Weights of a small self-supervised image encoder: arch vit, layers 8.
Rows from block 4 of a small self-supervised image encoder, named by matrix and row number. Rows with one number belong to one neuron. Each number is 128 + 32 x the weight over its row's rms, rounded and kept within 0 to 255. All counts start at 0. Numbers have three digits each.
After each neuron's rows are labels from the 100 images, of 14848, where the neuron reaches its highest value: "patch colour" is the nearest of a few named colours to the mean colour under the peak; "lies over" is the class under the peak. Only what is clearly more common there than usual is listed. The data: aerial photos of the United States (SatlasPretrain).
# fc1: MLP up (model.blocks.4.mlp.fc1.weight, 768x384), inputs 0-127
# fc2: MLP down (model.blocks.4.mlp.fc2.weight, 384x768, transposed), outputs 0-127

fc1.623:111126104119151121168135119158133134119213114154131151142121117108138122052136145124121111122136142133136109255121124082121129128134140127093100140167122185131109122130147137107127129097117149121109105134121120125139126122111147157123166128128148116113118115128141088127119136116098129116129098106131156140130138166118130123127117117121119113133116126144117139137134130153071128255143
fc2.623:170102125148132138122094161104127160134140145118154143133148124129185124180141142115142116117109171121139076255133125119062132121147117086123102135132128140137106129127123066149137118132131125133131122136121132127146119119123152123129133122130142154132126146196126127142133141131123129129141118084112120134071118143135128124134153131115122128082138163113212151128137124141036196231139
patch colour: pink
lies over: crop field

fc1.526:121155128142151151057154128142255119103121090138127131139100152083097137129136118104124134124066123112122165128178155081118127107219119095129105133164129118141019129143115129137112114129120093118160121149135129132135121128190134088125135171122122100161102118118139143125122107128176116113125134102117143114125127135168131109109129155132038120136144122120116162109117138145119129133119
fc2.526:082108174142115110209128100173000125151138159115160096121114119139125116152092128123135125135108147151097115112121132171118152131091131134113140128116117144111186139110142134061159117145122188178214139112134137129131129124092101220144153110199146168094228106132124145107114113127043148126126114125122095140125125148053131146158151149096131155116071099104132079148122126126110127162143
patch colour: grey
lies over: crop field

fc1.717:144067128132129147164182122103108139119148125054128131237194086148109143120079123134149117133130071152135064120129072183119143188131129177130156087204131130131125117117120188123120119130092144133139128146071125131132207106110130109110043133116133056083099099133166188077143138157131189162129162112126131114204149121109131117126123120232160113095095150104182080108124175142128141134140
fc2.717:137248126117126128124158118137142089171128089132123124155203126134146149097121124140134111133127122096066155158109144124117241133139136162130120106131123130131111133136150104114107125132182096096202136126148115103111121150087105133117102128121063105124139123133159148123133121128154110218077167062146116177124147215123117123129148095082177119135161130097071105211144148115132149185133
patch colour: grey
lies over: building

fc1.35:124150128101181133084128097144255120076120116161088158129148148126133132126145142137125080132102124000145134120129103142107135059069140113120116163138137156117022134125116121167160116111142087101141136125152127128096122148124125124129112117134130158115110135101120115139116137127130140126127147034100116059131084102078134109113156112182185123127111100122143131104106177144124101118133
fc2.35:120081121119123124156117126125000148184169150105197064131127066137146126157142142123162111151131122246105128147135164159128129137183108144127143106120097131129152121145130129120152138148125205156179115144149135134148107118153140135149124125134132118136195152077117144025151122132126119139115101116139132143133129121102117110130114154108045187115130122115134087130127115122122143139064
patch colour: grey
lies over: crop field

fc1.286:125092119154096149195069107137145168153070119131127149136126059142115148255090136171106095115104147117127141095141099158118129117206079100146042127116196130089121160115120097184150111127100145129133132124144116148120187132087111125141107133117123149115126135107137164122106128126139149132114143146116138147121173080170110139148162148115112016146133138107120080139141121116120102247117
fc2.286:158132120137126131075143134120124118122058123131135124145119160119121127197128104119113125112100155152157099178128126140109110121099168118163080113141125054131128121156163150148138154192132144128124146196129136138142107140153132129118103136122118155132155142170120149079144154127124128117122134138152109166108135165093128141130092131158137040140124186136207100126140113137126152110141
patch colour: pink
lies over: crop field

fc1.425:148127149081110136118191124082138060112127132129108152120133116120132133129128141114061168143149088144096148140122051164132156154153137158114119137120145096136102153139114144134147110104146152120158061097125126136119158134075132141125134106143224122136087108093127093218104080142145123093098155133129128165114138157154136125151090114124128057135146149124139132132184167113250178104107
fc2.425:110114153134122123133121139146118155151129126137119141173103069122112150154147097187137071075255097119095148119119122058141127202117131152083123180136094124094116130158174146127173069134124141083131134149166123137109130156184156106166056124136132111194139177140173134131123123177184227232147129142125135130189129140099136177133140155116159098130114154138130110141122106123114136108128
patch colour: grey
lies over: crop field

fc1.242:119167128137191152217087161109146106155075131123127146129120142153158140199123134151141101109093130124108053052126165122124161131185115127123122201132137155140117125111164124118154138122127097133156147122123126162139121137131129159154115212122099145148131112118128207064121126107165149087123154182176109143114104153150122119114135094135134148119138111056161034134158126101147155106128
fc2.242:175131125114144119163132123147121118094123128168151118131139127131121120229123122107123132158107091119102171143103157188140137124166105118113135175090142157125150129147083147122128189164135130096144121150185192128117123105121123143129138135135092156112129119117126167108216157032120176149116086165177145126153070133139128128115114123132128127082197140129115097123136130129027138127131
patch colour: pink; white
lies over: building