{
  "arch": "vit",
  "model": "self-supervised image encoder",
  "dataset": "aerial photos of the United States (SatlasPretrain)",
  "train_examples": 101725,
  "image_size": 32,
  "crop_scale_min": 0.4,
  "horizontal_flip": false,
  "translate": 0.12,
  "color_jitter": 0.4,
  "method": "barlow_twins",
  "norm": "rmsnorm",
  "norm_position": "pre",
  "activation": "gelu_tanh",
  "mlp_ratio": 2,
  "head_dim": 48,
  "fused_qkv": true,
  "bias": "all",
  "qk_norm": false,
  "parallel_block": false,
  "dropout": 0.1,
  "inner_norm": false,
  "moe": "top_k",
  "drop_path": 0.05,
  "num_experts": 8,
  "moe_every": 2,
  "expert_mlp_ratio": 0.5,
  "experts_per_token": 1,
  "shared_expert": false,
  "patch_size": [4, 4],
  "conv_stem": false,
  "layers": 8,
  "width": 384,
  "positions": "rope",
  "pooling": "mean",
  "projector_hidden": 1024,
  "projector_out": 1024,
  "projector_hidden_layers": 2,
  "residual_init": "none",
  "optimizer": "muon",
  "muon_scale": "match_rms_adamw",
  "lr": 0.0018,
  "momentum": 0.95,
  "nesterov": true,
  "orthogonalizer": "polar_express",
  "adamw_lr_other_params": 0.0015,
  "grad_clip": 5.0,
  "l1_shrink": 0.03,
  "ema_decay": 0.999,
  "steps": 15000,
  "batch_size": 256,
  "epochs": 37.7,
  "lr_schedule": "constant",
  "warmup_steps": 3000,
  "weight_decay": 0.1,
  "adamw_weight_decay_other_params": 0.01
}
Rows from block 3 of a small self-supervised image encoder, named by matrix and row number. Rows with one number within an expert belong to one neuron, the router's apart. Each number is 128 + 24 x the weight over its row's rms, rounded and kept within 0 to 255. All counts start at 0. Numbers have three digits each. After the name is the row's rms in percent of the matrix's.
Before each expert's rows are labels from the 100 images, of 14848, where the router gives the expert most weight on average: "colour at peak" is the nearest of a few named colours to the mean colour under the peak. Only what is clearly more common there than usual is listed. The data: aerial photos of the United States (SatlasPretrain).
# router: router (model.blocks.3.mlp.router.weight, 8x384, trained with AdamW), inputs 64-127
# up: expert up (model.blocks.3.mlp.up, 8x192x384), inputs 64-127
# down: expert down (model.blocks.3.mlp.down, 8x384x192, transposed), outputs 64-127

# expert 0
colour at peak: grey
router.0 116:160090103072153142089133128094114121130106167136104113160102138117135150126135098097148092101088116101155132121095107128116097147062118109157098081127091120139131098104117113108117112151111105
up.8 098:178112132126154126115130106106125139122153123128102162098118187110112138128172120120135131137176129130136129128113112135119135131116133078128163181132114129127145136128151120109117128125131129
down.8 093:145160113125131130127131120125055135127119094135100107132098089120137127118139134175138107117133144138144148125099124124118134125121253144095178130120122127123126126166129117131153128124117136
up.9 131:140099109121148126120136136128119119128104239127132161125121121129168134128162122132133097124077103137166128128126125094104131125111137105131241131124126112129101128123116122132110128125127134
down.9 122:108125136130130123128126107126092134126135122129122125121107147137133117113134132126100075120147131101117134146100115122119123113149204102166094121155123128125196139153120130133134120117107126
up.10 086:138107137124154136132135128125126146134114157129191167100082150125095130128207066120120133120132083122119128128128158125123119129129119108125123108119126130128197140121123128115112128137132131
down.10 082:148115145131112127119126133117209134117134073127154109125147112101116126153071137132162190115132137139099119139128121160138175113150122132135122126184193159129125109141159129144089134109134128
up.11 107:109154134128126129135126138129121107129149145127132169136125139152150149128120122120145140136122109128187128128165128107141144133108182112125146188134110110135130130070151126132124128157132123
down.11 122:108198111120120130131127134128124101132128121126126119132124132140137136127114129123138123131123108101146142125122137123105166116131134142132135103117086125147161128010135129099112129127133131
up.12 114:088123137121122127128130178128122127127117128126117122135144135138135046128127128143118138130137048121153128128115111079141114127147128118123108095126159130129122145108121128131201128109127107
down.12 111:095134131129135129125130134131097128127115106130109132130130105106130127128126132133128142135186143134181120122132141145128134114173113128118138151114177125124133129225130127132179131122169136
up.13 099:137138128128153126128134117129135124127133128128100110156081126120122127128150124114128140130120138087137127128122088111117158127160127125129121138152128130129132130135124130151113128121125127
down.13 085:084129141132112127128123134132170136125118118139108135150101118135145144121087140128065138142143111151141121126130109161129156133107059120123128132117139132116143135110104134143113142138132129
up.14 072:142147114134149132096117138105118132129200234126107077088132112134141127128078128138123139119165120145137130128154111142117126131156124124163151132085098123125119134110145128121143128122128122
down.14 074:137153123139098126112128112132139086144098090129116177126147132134144120142153126122163211118114096136137134143127157103098123119166147119078151152122161129134126104135146137115161130133118136
up.15 080:130112137130131124136129110170147117134160135128093111133091131115102148128131123135151112124141098127117127128088103124148125119113114160117128093098141124127105130136118124134074128104131138
down.15 089:168132125133146128129133142074130127126129069127192143106144152149134095122114129147125147150145137132139116127127107124120106112122135113108122124124169128130122128094132125116163135108149131
up.16 096:138067128100117126120127148129145123127119144129170132068123133133142111128130122118168115138120120109118128128114183124135111131126138150128135148133129124129165127109121127129142128128132122
down.16 097:089115123123120131137107124131147121133152123111140149127115178111090142150087138135099129136114081140133129125136119151103124108047131114125153104159117129132102148125114129122106129081150127

# expert 4
colour at peak: brown
router.4 112:121177183106109109140144133131129105140146137134114116109129127140141126122123130142166143092147139105050131113148191143141093130155127133118162163115131126150155174169136118133162129106137110
up.8 112:126104133131145129136128159128123114130133137129147127125152132123099120128134130127094130119134139124078128128141098123143149124158140123128158133145137122135099147121114125123119128133128114
down.8 110:133118138127127126128129126123132127133122099123127122125137142144128107150119124152186133046144139107127135071128145134135148132027152129131104121149112144134105142132139128130143113130105122
up.9 129:145150112126126128133123131144126123128124097128128128174118117126137126128101132111131165117148148128239128128162147127125100126133129134127054131123132124127113107129236129129155128128128121
down.9 135:121124123126127128127128127146123120130127251148157126114114002151109115155112121119128084130118073108142135126124153137129110116144144127131155150112111134134122132127102129136121132128135131
up.10 074:109127160126148122128123164131126111177127135127079146119120078158130129128125124158141105140129122107087128128134194154118124115132132119075079138134137118130093140130130132138150128125129116
down.10 075:133152110127118132119133120130189136126136134124203135130132134112182134158103122135110150135135137107116124100161078108175105131124169111090120111108155114140113136104110128106095119102146123
up.11 087:168125134121130126133141105154129104126104209128156131140125168133148124128115124130118182089107137120091128129112088159136159128100122080129153153141119122127034127116138130046127128128133146
down.11 092:039156115126162128117143134168168122124128159135102147140116125112125125255170131127137140122103128088171116146116114112120168123168127118129125154081123126092164113145105127211128130131163134
up.12 062:096162115124098118124140083129134154137133126126164156112139111134131129128104127128138140140108160122143123128134181125079134123135123122125166157114152132126099128108179128127201128123128135
down.12 061:114170082139177131125119143111119109123123131127121113116141134118094119177127142091124133147134142116149145096122116113128114128146120125134109124110127130124128117135112127146110098131145159
up.13 129:142153164129139145126146157135137122122157073128129147103135129118055130128134132123132140141154132125047128128132158112118130127127140144132126141125128128128136127132106129125143128173131147
down.13 110:162123122126169128128135086122135119128114130125118133104141110132118117126102127123128121122099137133132139104139115139130144127129108122144098152086128134122125133133212131097123125127125127
up.14 152:127136136128127129130140105141125042130128127127059134159150120128134113128121120130122135136117047125135128128122123131128142120120127106119105120132157129129138129133128129139130128129128114
down.14 188:103069126130127130127131143130140126130152133117124128087138185133130130117136128121129132125128136114117129121000129104119145131182124117134147160137137132126144128129131120126127130132130128
up.15 122:155165129128148129134120096125128134127109157127122123185124172122116131128110115106126102098120106128178128128173164130122104124121122078122119127133124127127130130122199124121161128136126114
down.15 117:142094132128128127130140126139138123134123131128111098115131100126132128137136124110124145130147118127095128127174126081127145123138114127128099121140130120171133133096120140109096133129119125
up.16 061:192136135128078138098129126185132144132112136127134121066131141162123124128095118205134107148167105099121126128126121136122153138131123131129116121138129140129050075116134137134124128111128129
down.16 063:111117123127147126127121123124140081124141145114183128151094132111155134156158132112140149117099162114119115146155117158129134116139144129108127138109128114153154112113120112107120135141074118

# expert 5
colour at peak: brown
router.5 068:137112146126110112136138117105126105102159135148102097147114131117103140119153126150132115111160131102070109111147110165138121104101171181132154102177136166062157116172105111123144127124111109
up.8 087:142065131134150130129133130117132142091146141129169120115140104127108126128138099084063154123133168147116129128130153110173105137144156162137117130102117115128146137131098126130147128124129150
down.8 088:127118132133130130138120157128083102126151142144149107131129044162131135137119134127136127124132030133116117118100109138124094126151134137035132134071126117116093126079135124126135134141127117
up.9 109:120132108130133131123133154104127135125132120126122121185046195123151114128114125128084127134120115122157128128126101170124126130130148125140087130117125134127190124123092129133100128120126112
down.9 100:203152120116134134134132119131141124131123154129163146055154114119135131141062120127128137116055100130145143113139141122129124132104053139111146115167129135139143126139131133132163149128146127
up.10 088:123197106133128141133130125132132143131180132128156134062116109160139167128082137125135137126154130132115129128180140130147136131020126125128144123082144128130128116134187128137130128141124122
down.10 089:125132161125134127115129146129141125125127138131115170158121110142156127123104127126156140119108129148082129119184153121143171125153162181118133100142136126111105124133118145137148103080117145
up.11 115:131183127131143133128138193141146135121118132128133107142137165124137128128146131125096148122114151144126128128149128151116124131155140099124138062127122125129170122123149133128131128133129105
down.11 123:158138132125132129119121125108129138132136096122162151144169106128139143141125128130135121106160147138157132147086138136100104133133125127127146185105128132110027127115132130119114130121114134
up.12 234:144151106130125128127113136127125127129174117128130131107121124131106122128127127128140128131138123125135128128140139126078138128122145133129127140126133126127135131126117128140141128122129126
down.12 206:134134096126163123129126088121138129130133118128113130144129112118094127089130137137151136120133126111144122134123125123123134127127124130125129121142098125121105132116131123129131133127212127
up.13 093:150142124135141136139138123141124134135126084130115142113161118142164120128113115094147117120143118125111128128098158129122107125156136090134126136133128131128123122108131127161118128142129110
down.13 091:091180131129154126126120098132139158125111111130154090085125065124174132188116137132122138145145121142107105119160139128115151126119054128063119174140159143106137134124118131128164130137100130
up.14 083:101145133129145130142135135139130116133095161126107142135122158131127110128181132106143145152109168149220128128136139132123108124114131168134068171112120102126085122123132130146071128148126126
down.14 088:089255118122128126138129126090131138139109121126131153084115119107150127125130114124141127135082148119138108146115125102095137130095107133114099192066092131114166113136121142148124130116126121
up.15 126:143076155133141131116124140132129171123152118129114081116133128134132153128143128117179135111131140129118128128116124126161128117151126159133119127119136127126114125150145127101135128130129138
down.15 135:131145121130141126133107126126148138129131115129129123091136136084135142117122124117147131118129141088146123122129158121076184130086080138134137132088125116085156130112120121133140129141113122
up.16 087:150142125135128131127137164131120120132132133127198088123119164127127102128144115130101104137136151131161127128104091110109119125145106140122115152134132138126120159134118134100155128119133127
down.16 089:111139153123142121126127123150173132129122113135095160114078027132113158155044145121076155108107149123128123128176133127140144134101122106123095127104101132117156123147111125149130122141134160

# expert 3
colour at peak: black
router.3 113:141139104126119128119082137137127138125126111143137139144156134150171132124137128135132132163103114143146122114106116139110187153159142083089085153084130127154077136072124137134118144133114140
up.8 078:136156127117136127133149186113124110122124204129129099160131108126149124128124112117142116131090106125187128128066114116138122126096122052122137125112139131132145118131199130118089128128130157
down.8 093:111146146118133131127133136135131135127132091153134120135120097113130195130145132134105097148159118137130116126134119199153120156087111132167134134130121146130074139139072138145137115189110131
up.9 220:130139132129126128126123160130128123130133123128122128123126128119145133128128130126212131129122117126138128128117136116126136128113107128130158149125139130128132122141119130129131128126129136
down.9 165:136131115127162126127129083129131126130127132129134089127144106130131132127129133123149151118131133136118126113112119128130127130088139129130117131137120128133084129192119130140129150114126129
up.10 070:161137139123130128145141142121134128132174107128154144115140209186123104128121129127077176132171122105056128128143150124119113111104124115133133128121161145131118127089107132124124128129129126
down.10 078:138114131147153130128124100127144127114135094127105120164124134124110134175104143130122097135118143112094104139116147113122193118123192129147123137150131115139124130121134122139111101124137148
up.11 063:118047120135113109145138137128126115129136154128049128151131093155126120128151117136130137141123107060136128128141131143144107170113147125098110116110132123126125147129210132130125128121117137
down.11 082:148116158113117127126135096162128132149137135128140106068124205131159120120054108111140111118117148162109101103115114152136127131163154142126158088098148120140114137114114128137119125115080126
up.12 061:139109146134150131117137115129123108135151123129109131118137144130142120128116131130085117137126185160126129128148125152153128105135120138128124133128163124145128125137120086146116128116130123
down.12 076:113117104121137125114158123139146129135110135129124125141142147098156120036091134141121121114158123135113133127128151151113106128137161171079134182097136131127108138119115131112126127112056125
up.13 100:102111131177133126129159158131183073130120143127081119141127081126130141128104118134138126131125086122130126128123118138186172124078143129143155132116142131132145140124126137122120128094117120
down.13 123:134158130133132128125120079128127133128117135123123129135066139137121083158135116133139118115128205137133116149074113110144131121108143118093114182127130104119047077134153129133136078128030168
up.14 082:131170127128129126130138130125122119131099163127122114145200080137172131128135133122129126060150161122041126128066182124154036128143129203134132144123117127133115124131121129174127128123132109
down.14 086:066134115113105129128133106137130120128138116125092111142136150135140132100111129144140147126117124106086137117186112142164140128125136137133148092119142145127141126189137121128068136162090129
up.15 087:094117122124137127129128116125122136134108067128133114079119142115096116128162126119134108142147138125134128128113135127140139129246087088123137126126129125127137128156108142133139128132135146
down.15 094:114138138127122129127124159138112123126162136124118150167089115090142132149140124123089129048120134109161123132120117151112151128082125126141108118103160121149122130140123134129124143125117134
up.16 074:035149186125114126115130131131125121132092134127104139130119134150143134128182116127082120131128091131198128128126123196142146129132132111156119139147105134126124121125122132094130128119123126
down.16 086:172131124123122127123124131128078150130124147114163105129121158124116122140142131135138123106162108131178126160126118093085095126120174166126112119104151120151148105117177123119103102140121120