{"model": "self-supervised image encoder", "dataset": "aerial photos of the United States (SatlasPretrain)", "train_examples": 101725, "image_size": 32, "crop_scale_min": 0.4, "horizontal_flip": false, "translate": 0.12, "color_jitter": 0.4, "method": "barlow_twins", "arch": "vit", "norm": "rmsnorm", "norm_position": "pre", "activation": "gelu_tanh", "mlp_ratio": 2, "head_dim": 48, "fused_qkv": true, "bias": "all", "qk_norm": false, "parallel_block": false, "dropout": 0.1, "inner_norm": false, "moe": "top_k", "drop_path": 0.05, "num_experts": 8, "moe_every": 2, "expert_mlp_ratio": 0.5, "experts_per_token": 1, "shared_expert": false, "patch_size": [4, 4], "conv_stem": false, "layers": 8, "width": 384, "positions": "rope", "pooling": "mean", "projector_hidden": 1024, "projector_out": 1024, "projector_hidden_layers": 2, "residual_init": "none", "optimizer": "muon", "muon_scale": "match_rms_adamw", "lr": 0.0018, "momentum": 0.95, "nesterov": true, "orthogonalizer": "polar_express", "adamw_lr_other_params": 0.0015, "grad_clip": 5.0, "l1_shrink": 0.03, "ema_decay": 0.999, "steps": 15000, "batch_size": 256, "epochs": 37.7, "lr_schedule": "constant", "warmup_steps": 3000, "weight_decay": 0.1, "adamw_weight_decay_other_params": 0.01}
Rows from block 3 of a small self-supervised image encoder, named by matrix and row number. Rows with one number within an expert belong to one neuron, the router's apart. Each number is 500 + 40 x the weight over its row's rms, rounded and kept within 0 to 999. All counts start at 0. Numbers have three digits each. After the name is the row's rms in percent of the matrix's.
Before each expert's rows are labels from the 100 images, of 14848, where the router gives the expert most weight on average: "patch colour" is the nearest of a few named colours to the mean colour under the peak. Only what is clearly more common there than usual is listed. The data: aerial photos of the United States (SatlasPretrain). In brackets: how many of the 100.
# router: router (model.blocks.3.mlp.router.weight, 8x384, trained with AdamW), inputs 64-127
# up: expert up (model.blocks.3.mlp.up, 8x192x384), inputs 64-127
# down: expert down (model.blocks.3.mlp.down, 8x384x192, transposed), outputs 64-127

# expert 4
patch colour: brown (70)
router.4 112:489582592464469469519526508504501462519530515511477481469501499520522497490492503523563525440532518462370506475533605525521441503546499509483557558478504497536544577569513483508556502463516470
up.17 084:431450518505596511526471501499480405496428482500468587408535585489475466500499510523577465583446468514436500500446485506499585513629436488489570525485505496518487497470635499485491500468497491
down.17 082:487449504497481494505504509498486508507539444484503475469467393544527498524485500525557573551506500473562514487383496590460497491470487505463510468486519511465524489503415496500505542491509521
up.18 074:467529499499470506527502512507507465485506516503468526502526455501505505500392494494497470533558511480485498500459531541495457496384499459499489433439527468498479493510564501517510500457504499
down.18 072:519488470487503472478500544471517553549485539602580494532471573475492472591495510497484511503489485431501501502524471449485434501532517487521545488515505490491546534314519500611563518500450490
up.19 090:512546498498510499504498590499496528498527514501504574495513459482466489500492501504569509549584501498386500500564553448518364514471533470491361489492485510495469486540474498514513500507498491
down.19 085:439538482494489497493518480498413495500547577504520499496500363424501483479509508504551482624505492496449503483303491494484490504584494527499504557421511516489513510429507482489498498506520508
up.20 072:458533509504512503525509494518516512500512457503512451446580410492510524500511532512550517554506489457552501500480489454529495500452465494503456523491522497525523514484550519494469500474501534
down.20 078:496458487499508497500507526494486509505503695499535500562496470520468486501454484512501524482504434371628491489497368598500453508522533525514503486480499401495423505576497477522478519506537540
up.21 122:482611496490501499503499520507495493502484455499524479486540513489516478500492501525529508494545470502408500500476505486518481498538492502478500503487482509500496506506512498498484500478497494
down.21 115:540492501494512498502497477501591489501444525502450500505520509559491506441501498507504470504518510505501451476543491520519523494447474477506599524491497487502602526515457499507596496498513505
up.22 083:522549485500502508497509530539511515487558481499531510571458368501587477500491479477527510493455498527432501500419417524508529508475473488495521425466504496506434564496508511475523500456501455
down.22 089:506470498489470506484507469573455503490480460497496517452525572504458483466501467451535371469547564514553509501498490497468413498463524491410483482411476509435524497518564497459522502435490520
up.23 070:467488494491471515502519486494502454476448470503554477495571511618524519500498516471499459509495485439480499500462460489491529522488519510526499470478507496505525467453522508492487500495487545
down.23 073:505411485504474506495461499514475465510474468477460569414390520490497498502491470500476607539503506457521518479471532504473489493475536372492519497562551506492548444535507505576433515495553499

# expert 0
patch colour: grey (87)
router.0 116:554436458406541524434508499443477489504464565513460476554457517482512537497511450449534440455434481456544507488445465501480448531390483469549450422498438487518505449459482475466482474538472462
up.17 085:485502441498483501486477512367481513498491479498476383600516472488530487500497471555527607415501509510528502500459499464450489586608508512500512500439498504499518492489509478487467500527487461
down.17 078:585514473502505504508499491519528500498500537519496505409484470568546511511511495489503440498511487487529496497490540523515472500474450523504418580468499486447501503477548499510488502514517489
up.18 135:459509501493523500500496519504504484505377497500504478500532546491504484500459502480519500496453491494330495500508507529477534478446507469504592487550503506501546523513505498502458500517499497
down.18 130:549470524496406501510503482502496476499542501500512503494489434473512476450590492491549399504508456497516500512534508536483429498465550491487490487480461506509503500573547499510574503485485498
up.19 108:522510477504495495505509442498503497506478542499373450481523406503511493500553513533476481532471491488431499500495561533512437508408505518489439526483490501504517536487348501505440500492506471
down.19 108:507503501493500502507487527493483562504531530500545474537505513544513492542613516511461456458531524485432484488595530425391452512497494485472475504507490488489515488473566511493455499503512508
up.20 076:494486505475518502513494553491488375501510573510464504546487428545500536500542500480548456507542519548507501500486500534518503514485539502502506469467512473507529500500479503520485500494504498
down.20 069:479506505505450491492502492517599545491461505497507419502556490457506475483449520459490492510493587469486504469504498496488482517498419537500513528514561512495502521424549504480505470490489365
up.21 065:467495488500489510484513626523502606516490565506493582468492489475552499500516517554495546460541478512495501500509444475522493482533476487510530486508433493496580512361505504528472500522503440
down.21 068:510497546501486489548529486486484483491482486522492512507482622436508470651501492450445476468446527520411498474486528537489508492534541498490590557463494535420473475668520513488448506459488498
up.22 130:528363486500520499497500501500490490503485538500501476520485563510568489500517490430504522462446463500585500500486489465565443510569529515502517444494499499499587498463464496501463500506502480
down.22 128:513467526502503502498512491502501506500496545527515557508500472507519524503494499489490523511512502535554498488533457510550561503464270453544495502570497519503453493507491502514522504504488516
up.23 084:495465508505498499515536511403548533499506583499482492540517491533436505500519487467418548518458506496493495500442504481572472477488497539486634488429578501502492495512491491512489500464505500
down.23 076:535510525493482503491503477520474508472476560502518456471536568527502500499483482510474530492534559494507470427500502515502501491522510479637525531549440506521509480488538493486512493498466512

# expert 5
patch colour: brown (83)
router.5 068:514474529496470473514517482461497462456551512533457448532477505482459521485542496537506478472554506457403469472532470561517488461454572589506543457582513564390548480574462471492527499493472468
up.17 081:553511508495494489514527432484508507493477478502479541559463485473487509500495464494474500528451484503490500500474457514524483485418508484500491535481467492506485507526490526508481500487497511
down.17 078:537510563512486500491490502555585515475494529454409502400507527409503445495546536493481505522562545461458598528504535479392501518606558515379516499543485520548505531546493501451505497511467480
up.18 072:524492502493522517533501521499488495503481410500470515479476436431456472500581496539536533516477511492409497500497390470482480522515534546503532482505504520516468468496470490542495500464505523
down.18 079:477555521490500505505479489566512527512524424507511540399460519509464496478511516556483508460486504513510500514451499464511486494461526536472541488493534527489527477496552544509555520485434508
up.19 099:437532496455569493522515447500491520507512523500486456482626604519464495500497473514493488495499489491446500500441507496528442497533528484495537530475418528513566500530620490509484500546506440
down.19 088:525469425504498501501496473534455502503497429504422511495415460441405473532572498490520496488540443483523446548634468574426503497451582482515492581427507511483542505496511498507522522498498495
up.20 097:471520470500511503504505529461505454497492441499436519418579525462493526500530494534519519491481502522425501500588527452507570533532550472502521496463481495505411484491492508479321500522502517
down.20 095:468515505494520485506488509523515480503557514511551464613540406532538562502495503480449493434556512499465500524616498543445476503533517466545529481475492484495534515433438502611504492581501492
up.21 082:529485497503524521503504491526485513490534513503568481503501484539511475500573495512552501549507516554520500500571627525499534466512543459455507466499471513520460535550498494478498500525495498
down.21 078:514397413495537502482460509488489522494563518496409506610573544520504522504511488495503507501404530533373509510492369508506487505501466569570548475446537510478514481518510499498523500489527461
up.22 080:465580474523547499546523516532498509505465481496541492508418536512487506500497573496495482551581523511449501500471479516627480482523511419441479500507550480498528463501444480496510500487498504
down.22 080:425508486499514499503497515498494482495459566499507473487509521452489516544629513479412456519481499503496497420526488545517595503459621457627587505566498502518500511446481490538499492527434506
up.23 084:431520573513516475514500597488496502484453492496512609473465506511491604500494496497485522531492497496482497500705481465678452493550490561491480505453483506528523483500421511512496500528496460
down.23 084:530591486510507506500522476476563535506482514525586579447453474534511500514571480435570462507494418512518580429491546535475485497509561480494430465488505454468476523508497482533509524517464494

# expert 7
patch colour: grey (86)
router.7 067:522537526493467508463495542542475463506528469546495445530542456471499528486474558532558441431528433495553512530524519535542459456561499515550570548515459428443478533548476489501520495472514499
up.8 086:487311525507503499509494535524495510521448516501434539482547441499655499500457549609427503561449433482388498500551535556486557507475503495505434486471519464500450499436533506498467500496514487
down.8 075:472503478484501497503516531569449501484527496489492499414482606505482566601546522433459476499508594514451514496445478491518495504516556456582484435555414509477430497545425502506538551500460512
up.9 080:539480647499681492486519473500502516496539474498398509513467411491481516500485495483452463489504519530476501500592487603527626510504517516584456520496527499498524537480464496502509500519507523
down.9 094:496536425495480499486496510499504525479433483490464540466551576533544483473455504486588478458512515496472492482565468563469430501520532499552517558445501516535477553428517499440523501486494522
up.10 101:491457494506496491486516528486496468496538482501549493503492393509505486500436493494546488423514498491404500500332526479554597484491493504534612469538555528498487477517484492490520500509491441
down.10 097:498569510493526500489498494477470505497501501484484502428482543553476436604496517535578512471533506508543508490665510507500479506537475495522355500492454530479504514503475512481529531557481493
up.11 082:587389526519471493504496540504491529492465516499500561406502440514466498500517490511480452539473479491453501500486498382467593492416521470491550447494510503505441495471533511485510500482504428
down.11 084:430550502495490505517472465526497568525469489497494532529461526453488513557516504496521584472498507518482506501460459551551398502500472519465533412524504538478506504504487517500404511480509531
up.12 092:499479503507514507503476414502523539500557325500531670538494491483498484500594498529467502476451499525523500500496508528503549497540501473500497461452503498509600498470466505488404500513513521
down.12 091:506504451505477493528508498527507491552502505510473489512402385506492505532541499499524565486498495476544624490507501438493476497405409505475579469516456502526466383503539489529448522522468510
up.13 082:527532501503525497575427499481481366523539496503584546500570462490482492500519497504478526531489497496458501500462359536484487502597589359504478513459502465507515496467442494456543500517498502
down.13 079:448450596467492495504537500475467568506576487518362500513512576591532511566503451520515510480466520497413511455567478433492476529432601513507464511578506549489565494482509502531519489572491516
up.14 125:510420478495510501563496524512498499501495495500471482505573667511493499500420503409484543512476475494539500500476531469460538497336491514497520460508520448502480502505503508514539500491494464
down.14 124:431553470521560501502502498532513484500557476493507515525490470512483506621433531477534518503519457497468488503541504496518492494547454501503511614489493495530492492434502495498515469493504501

# expert 3
patch colour: black (37)
router.3 113:522519460496485499485424514514499517495497472525514519526547510536572506494516500511507507559458476525530490477464481518469598542552524425434428541426504499543415513406493515511483527508477520
up.17 125:487508526492459494501507526499497498500469534498512487503541496512456500500512491515507508494530485513613499500540531447482442531458549488498503474491508504501552500512585500490561500506502510
down.17 113:539483460504487498498509513507496492494512495485448514548531480541429491499394464498529504488517498522516496462495526463505515504502520501530583491491485506481574494556542501501500549500509511
up.18 085:478502540497501508538465487486541495499443531502486515487530530500570581500462503503464494485539471498526501500478429494490479464458503491486552506568452500496494495424525501498529500507491513
down.18 090:563511503492612498497499516482531501520440561500546487468471488504499515483501476528477470548503496467512518448397555562583534502446528522502378438443502504522514523484471497477423443553496425
up.19 093:493525451486506501548581505532505477502532487503530546498549583507477451500460504473503501524464483541516502500500492509522551431469462467496501484524478521495497516292496523537547500494489495
down.19 103:535482488494561461508434476475498530498501493479474480480563499507518480581539522495510468454538510503489494557446481467499501497539585501511483475484444479514522480436530500497525437492398523
up.20 057:467499472524461511469498483475485492524591454502504486492502403601539476500395469487550480494440533509450499500497583458420506461479524503497563492502479507500600527512536488505511500518487554
down.20 069:487439491506479472504534450524556467502445481489417497526497587489497549521435477502598501492505529499504485494566405576527527502441526504502527478506466503503498468485515487473493498372587556
up.21 064:482495337510470490519461526500513504501477498501582490501505509514410490500500475512498472468515496477451501500505439624510547491629469472477451498452495524506502486440502509533512500501513488
down.21 075:517532528486502520492505456492534494460494519500458507543506461617531581496501502493462499497466502518516481518471523452523509518472490504501544509595462476482538478531520509437590449506404522
up.22 065:473444518497496486503503482517502506494550478496499528496487377499586525500544509545484405505574496491520499500504557529566517505490460536487568469469481496495616511495499502493539500515494512
down.22 075:567506479498490507505512546487427506485485483528357440495448655487504490497469515515527534581474494605484494571559565527438537511492497480505488501394487517518478496545556520486447465493460494
up.23 062:519467420503481515484548446447500534491529471501465458493476532489519449500673484516499543467504506474507497500486483372506469498415527436462413628503485505488510518501476508487521500503500484
down.23 083:462460497502531512492500533547542497510494524454509459459477448445520480587497519499506471548523537486454641511502521567497465524525455525482444455547526527484525475512507556513428505510473500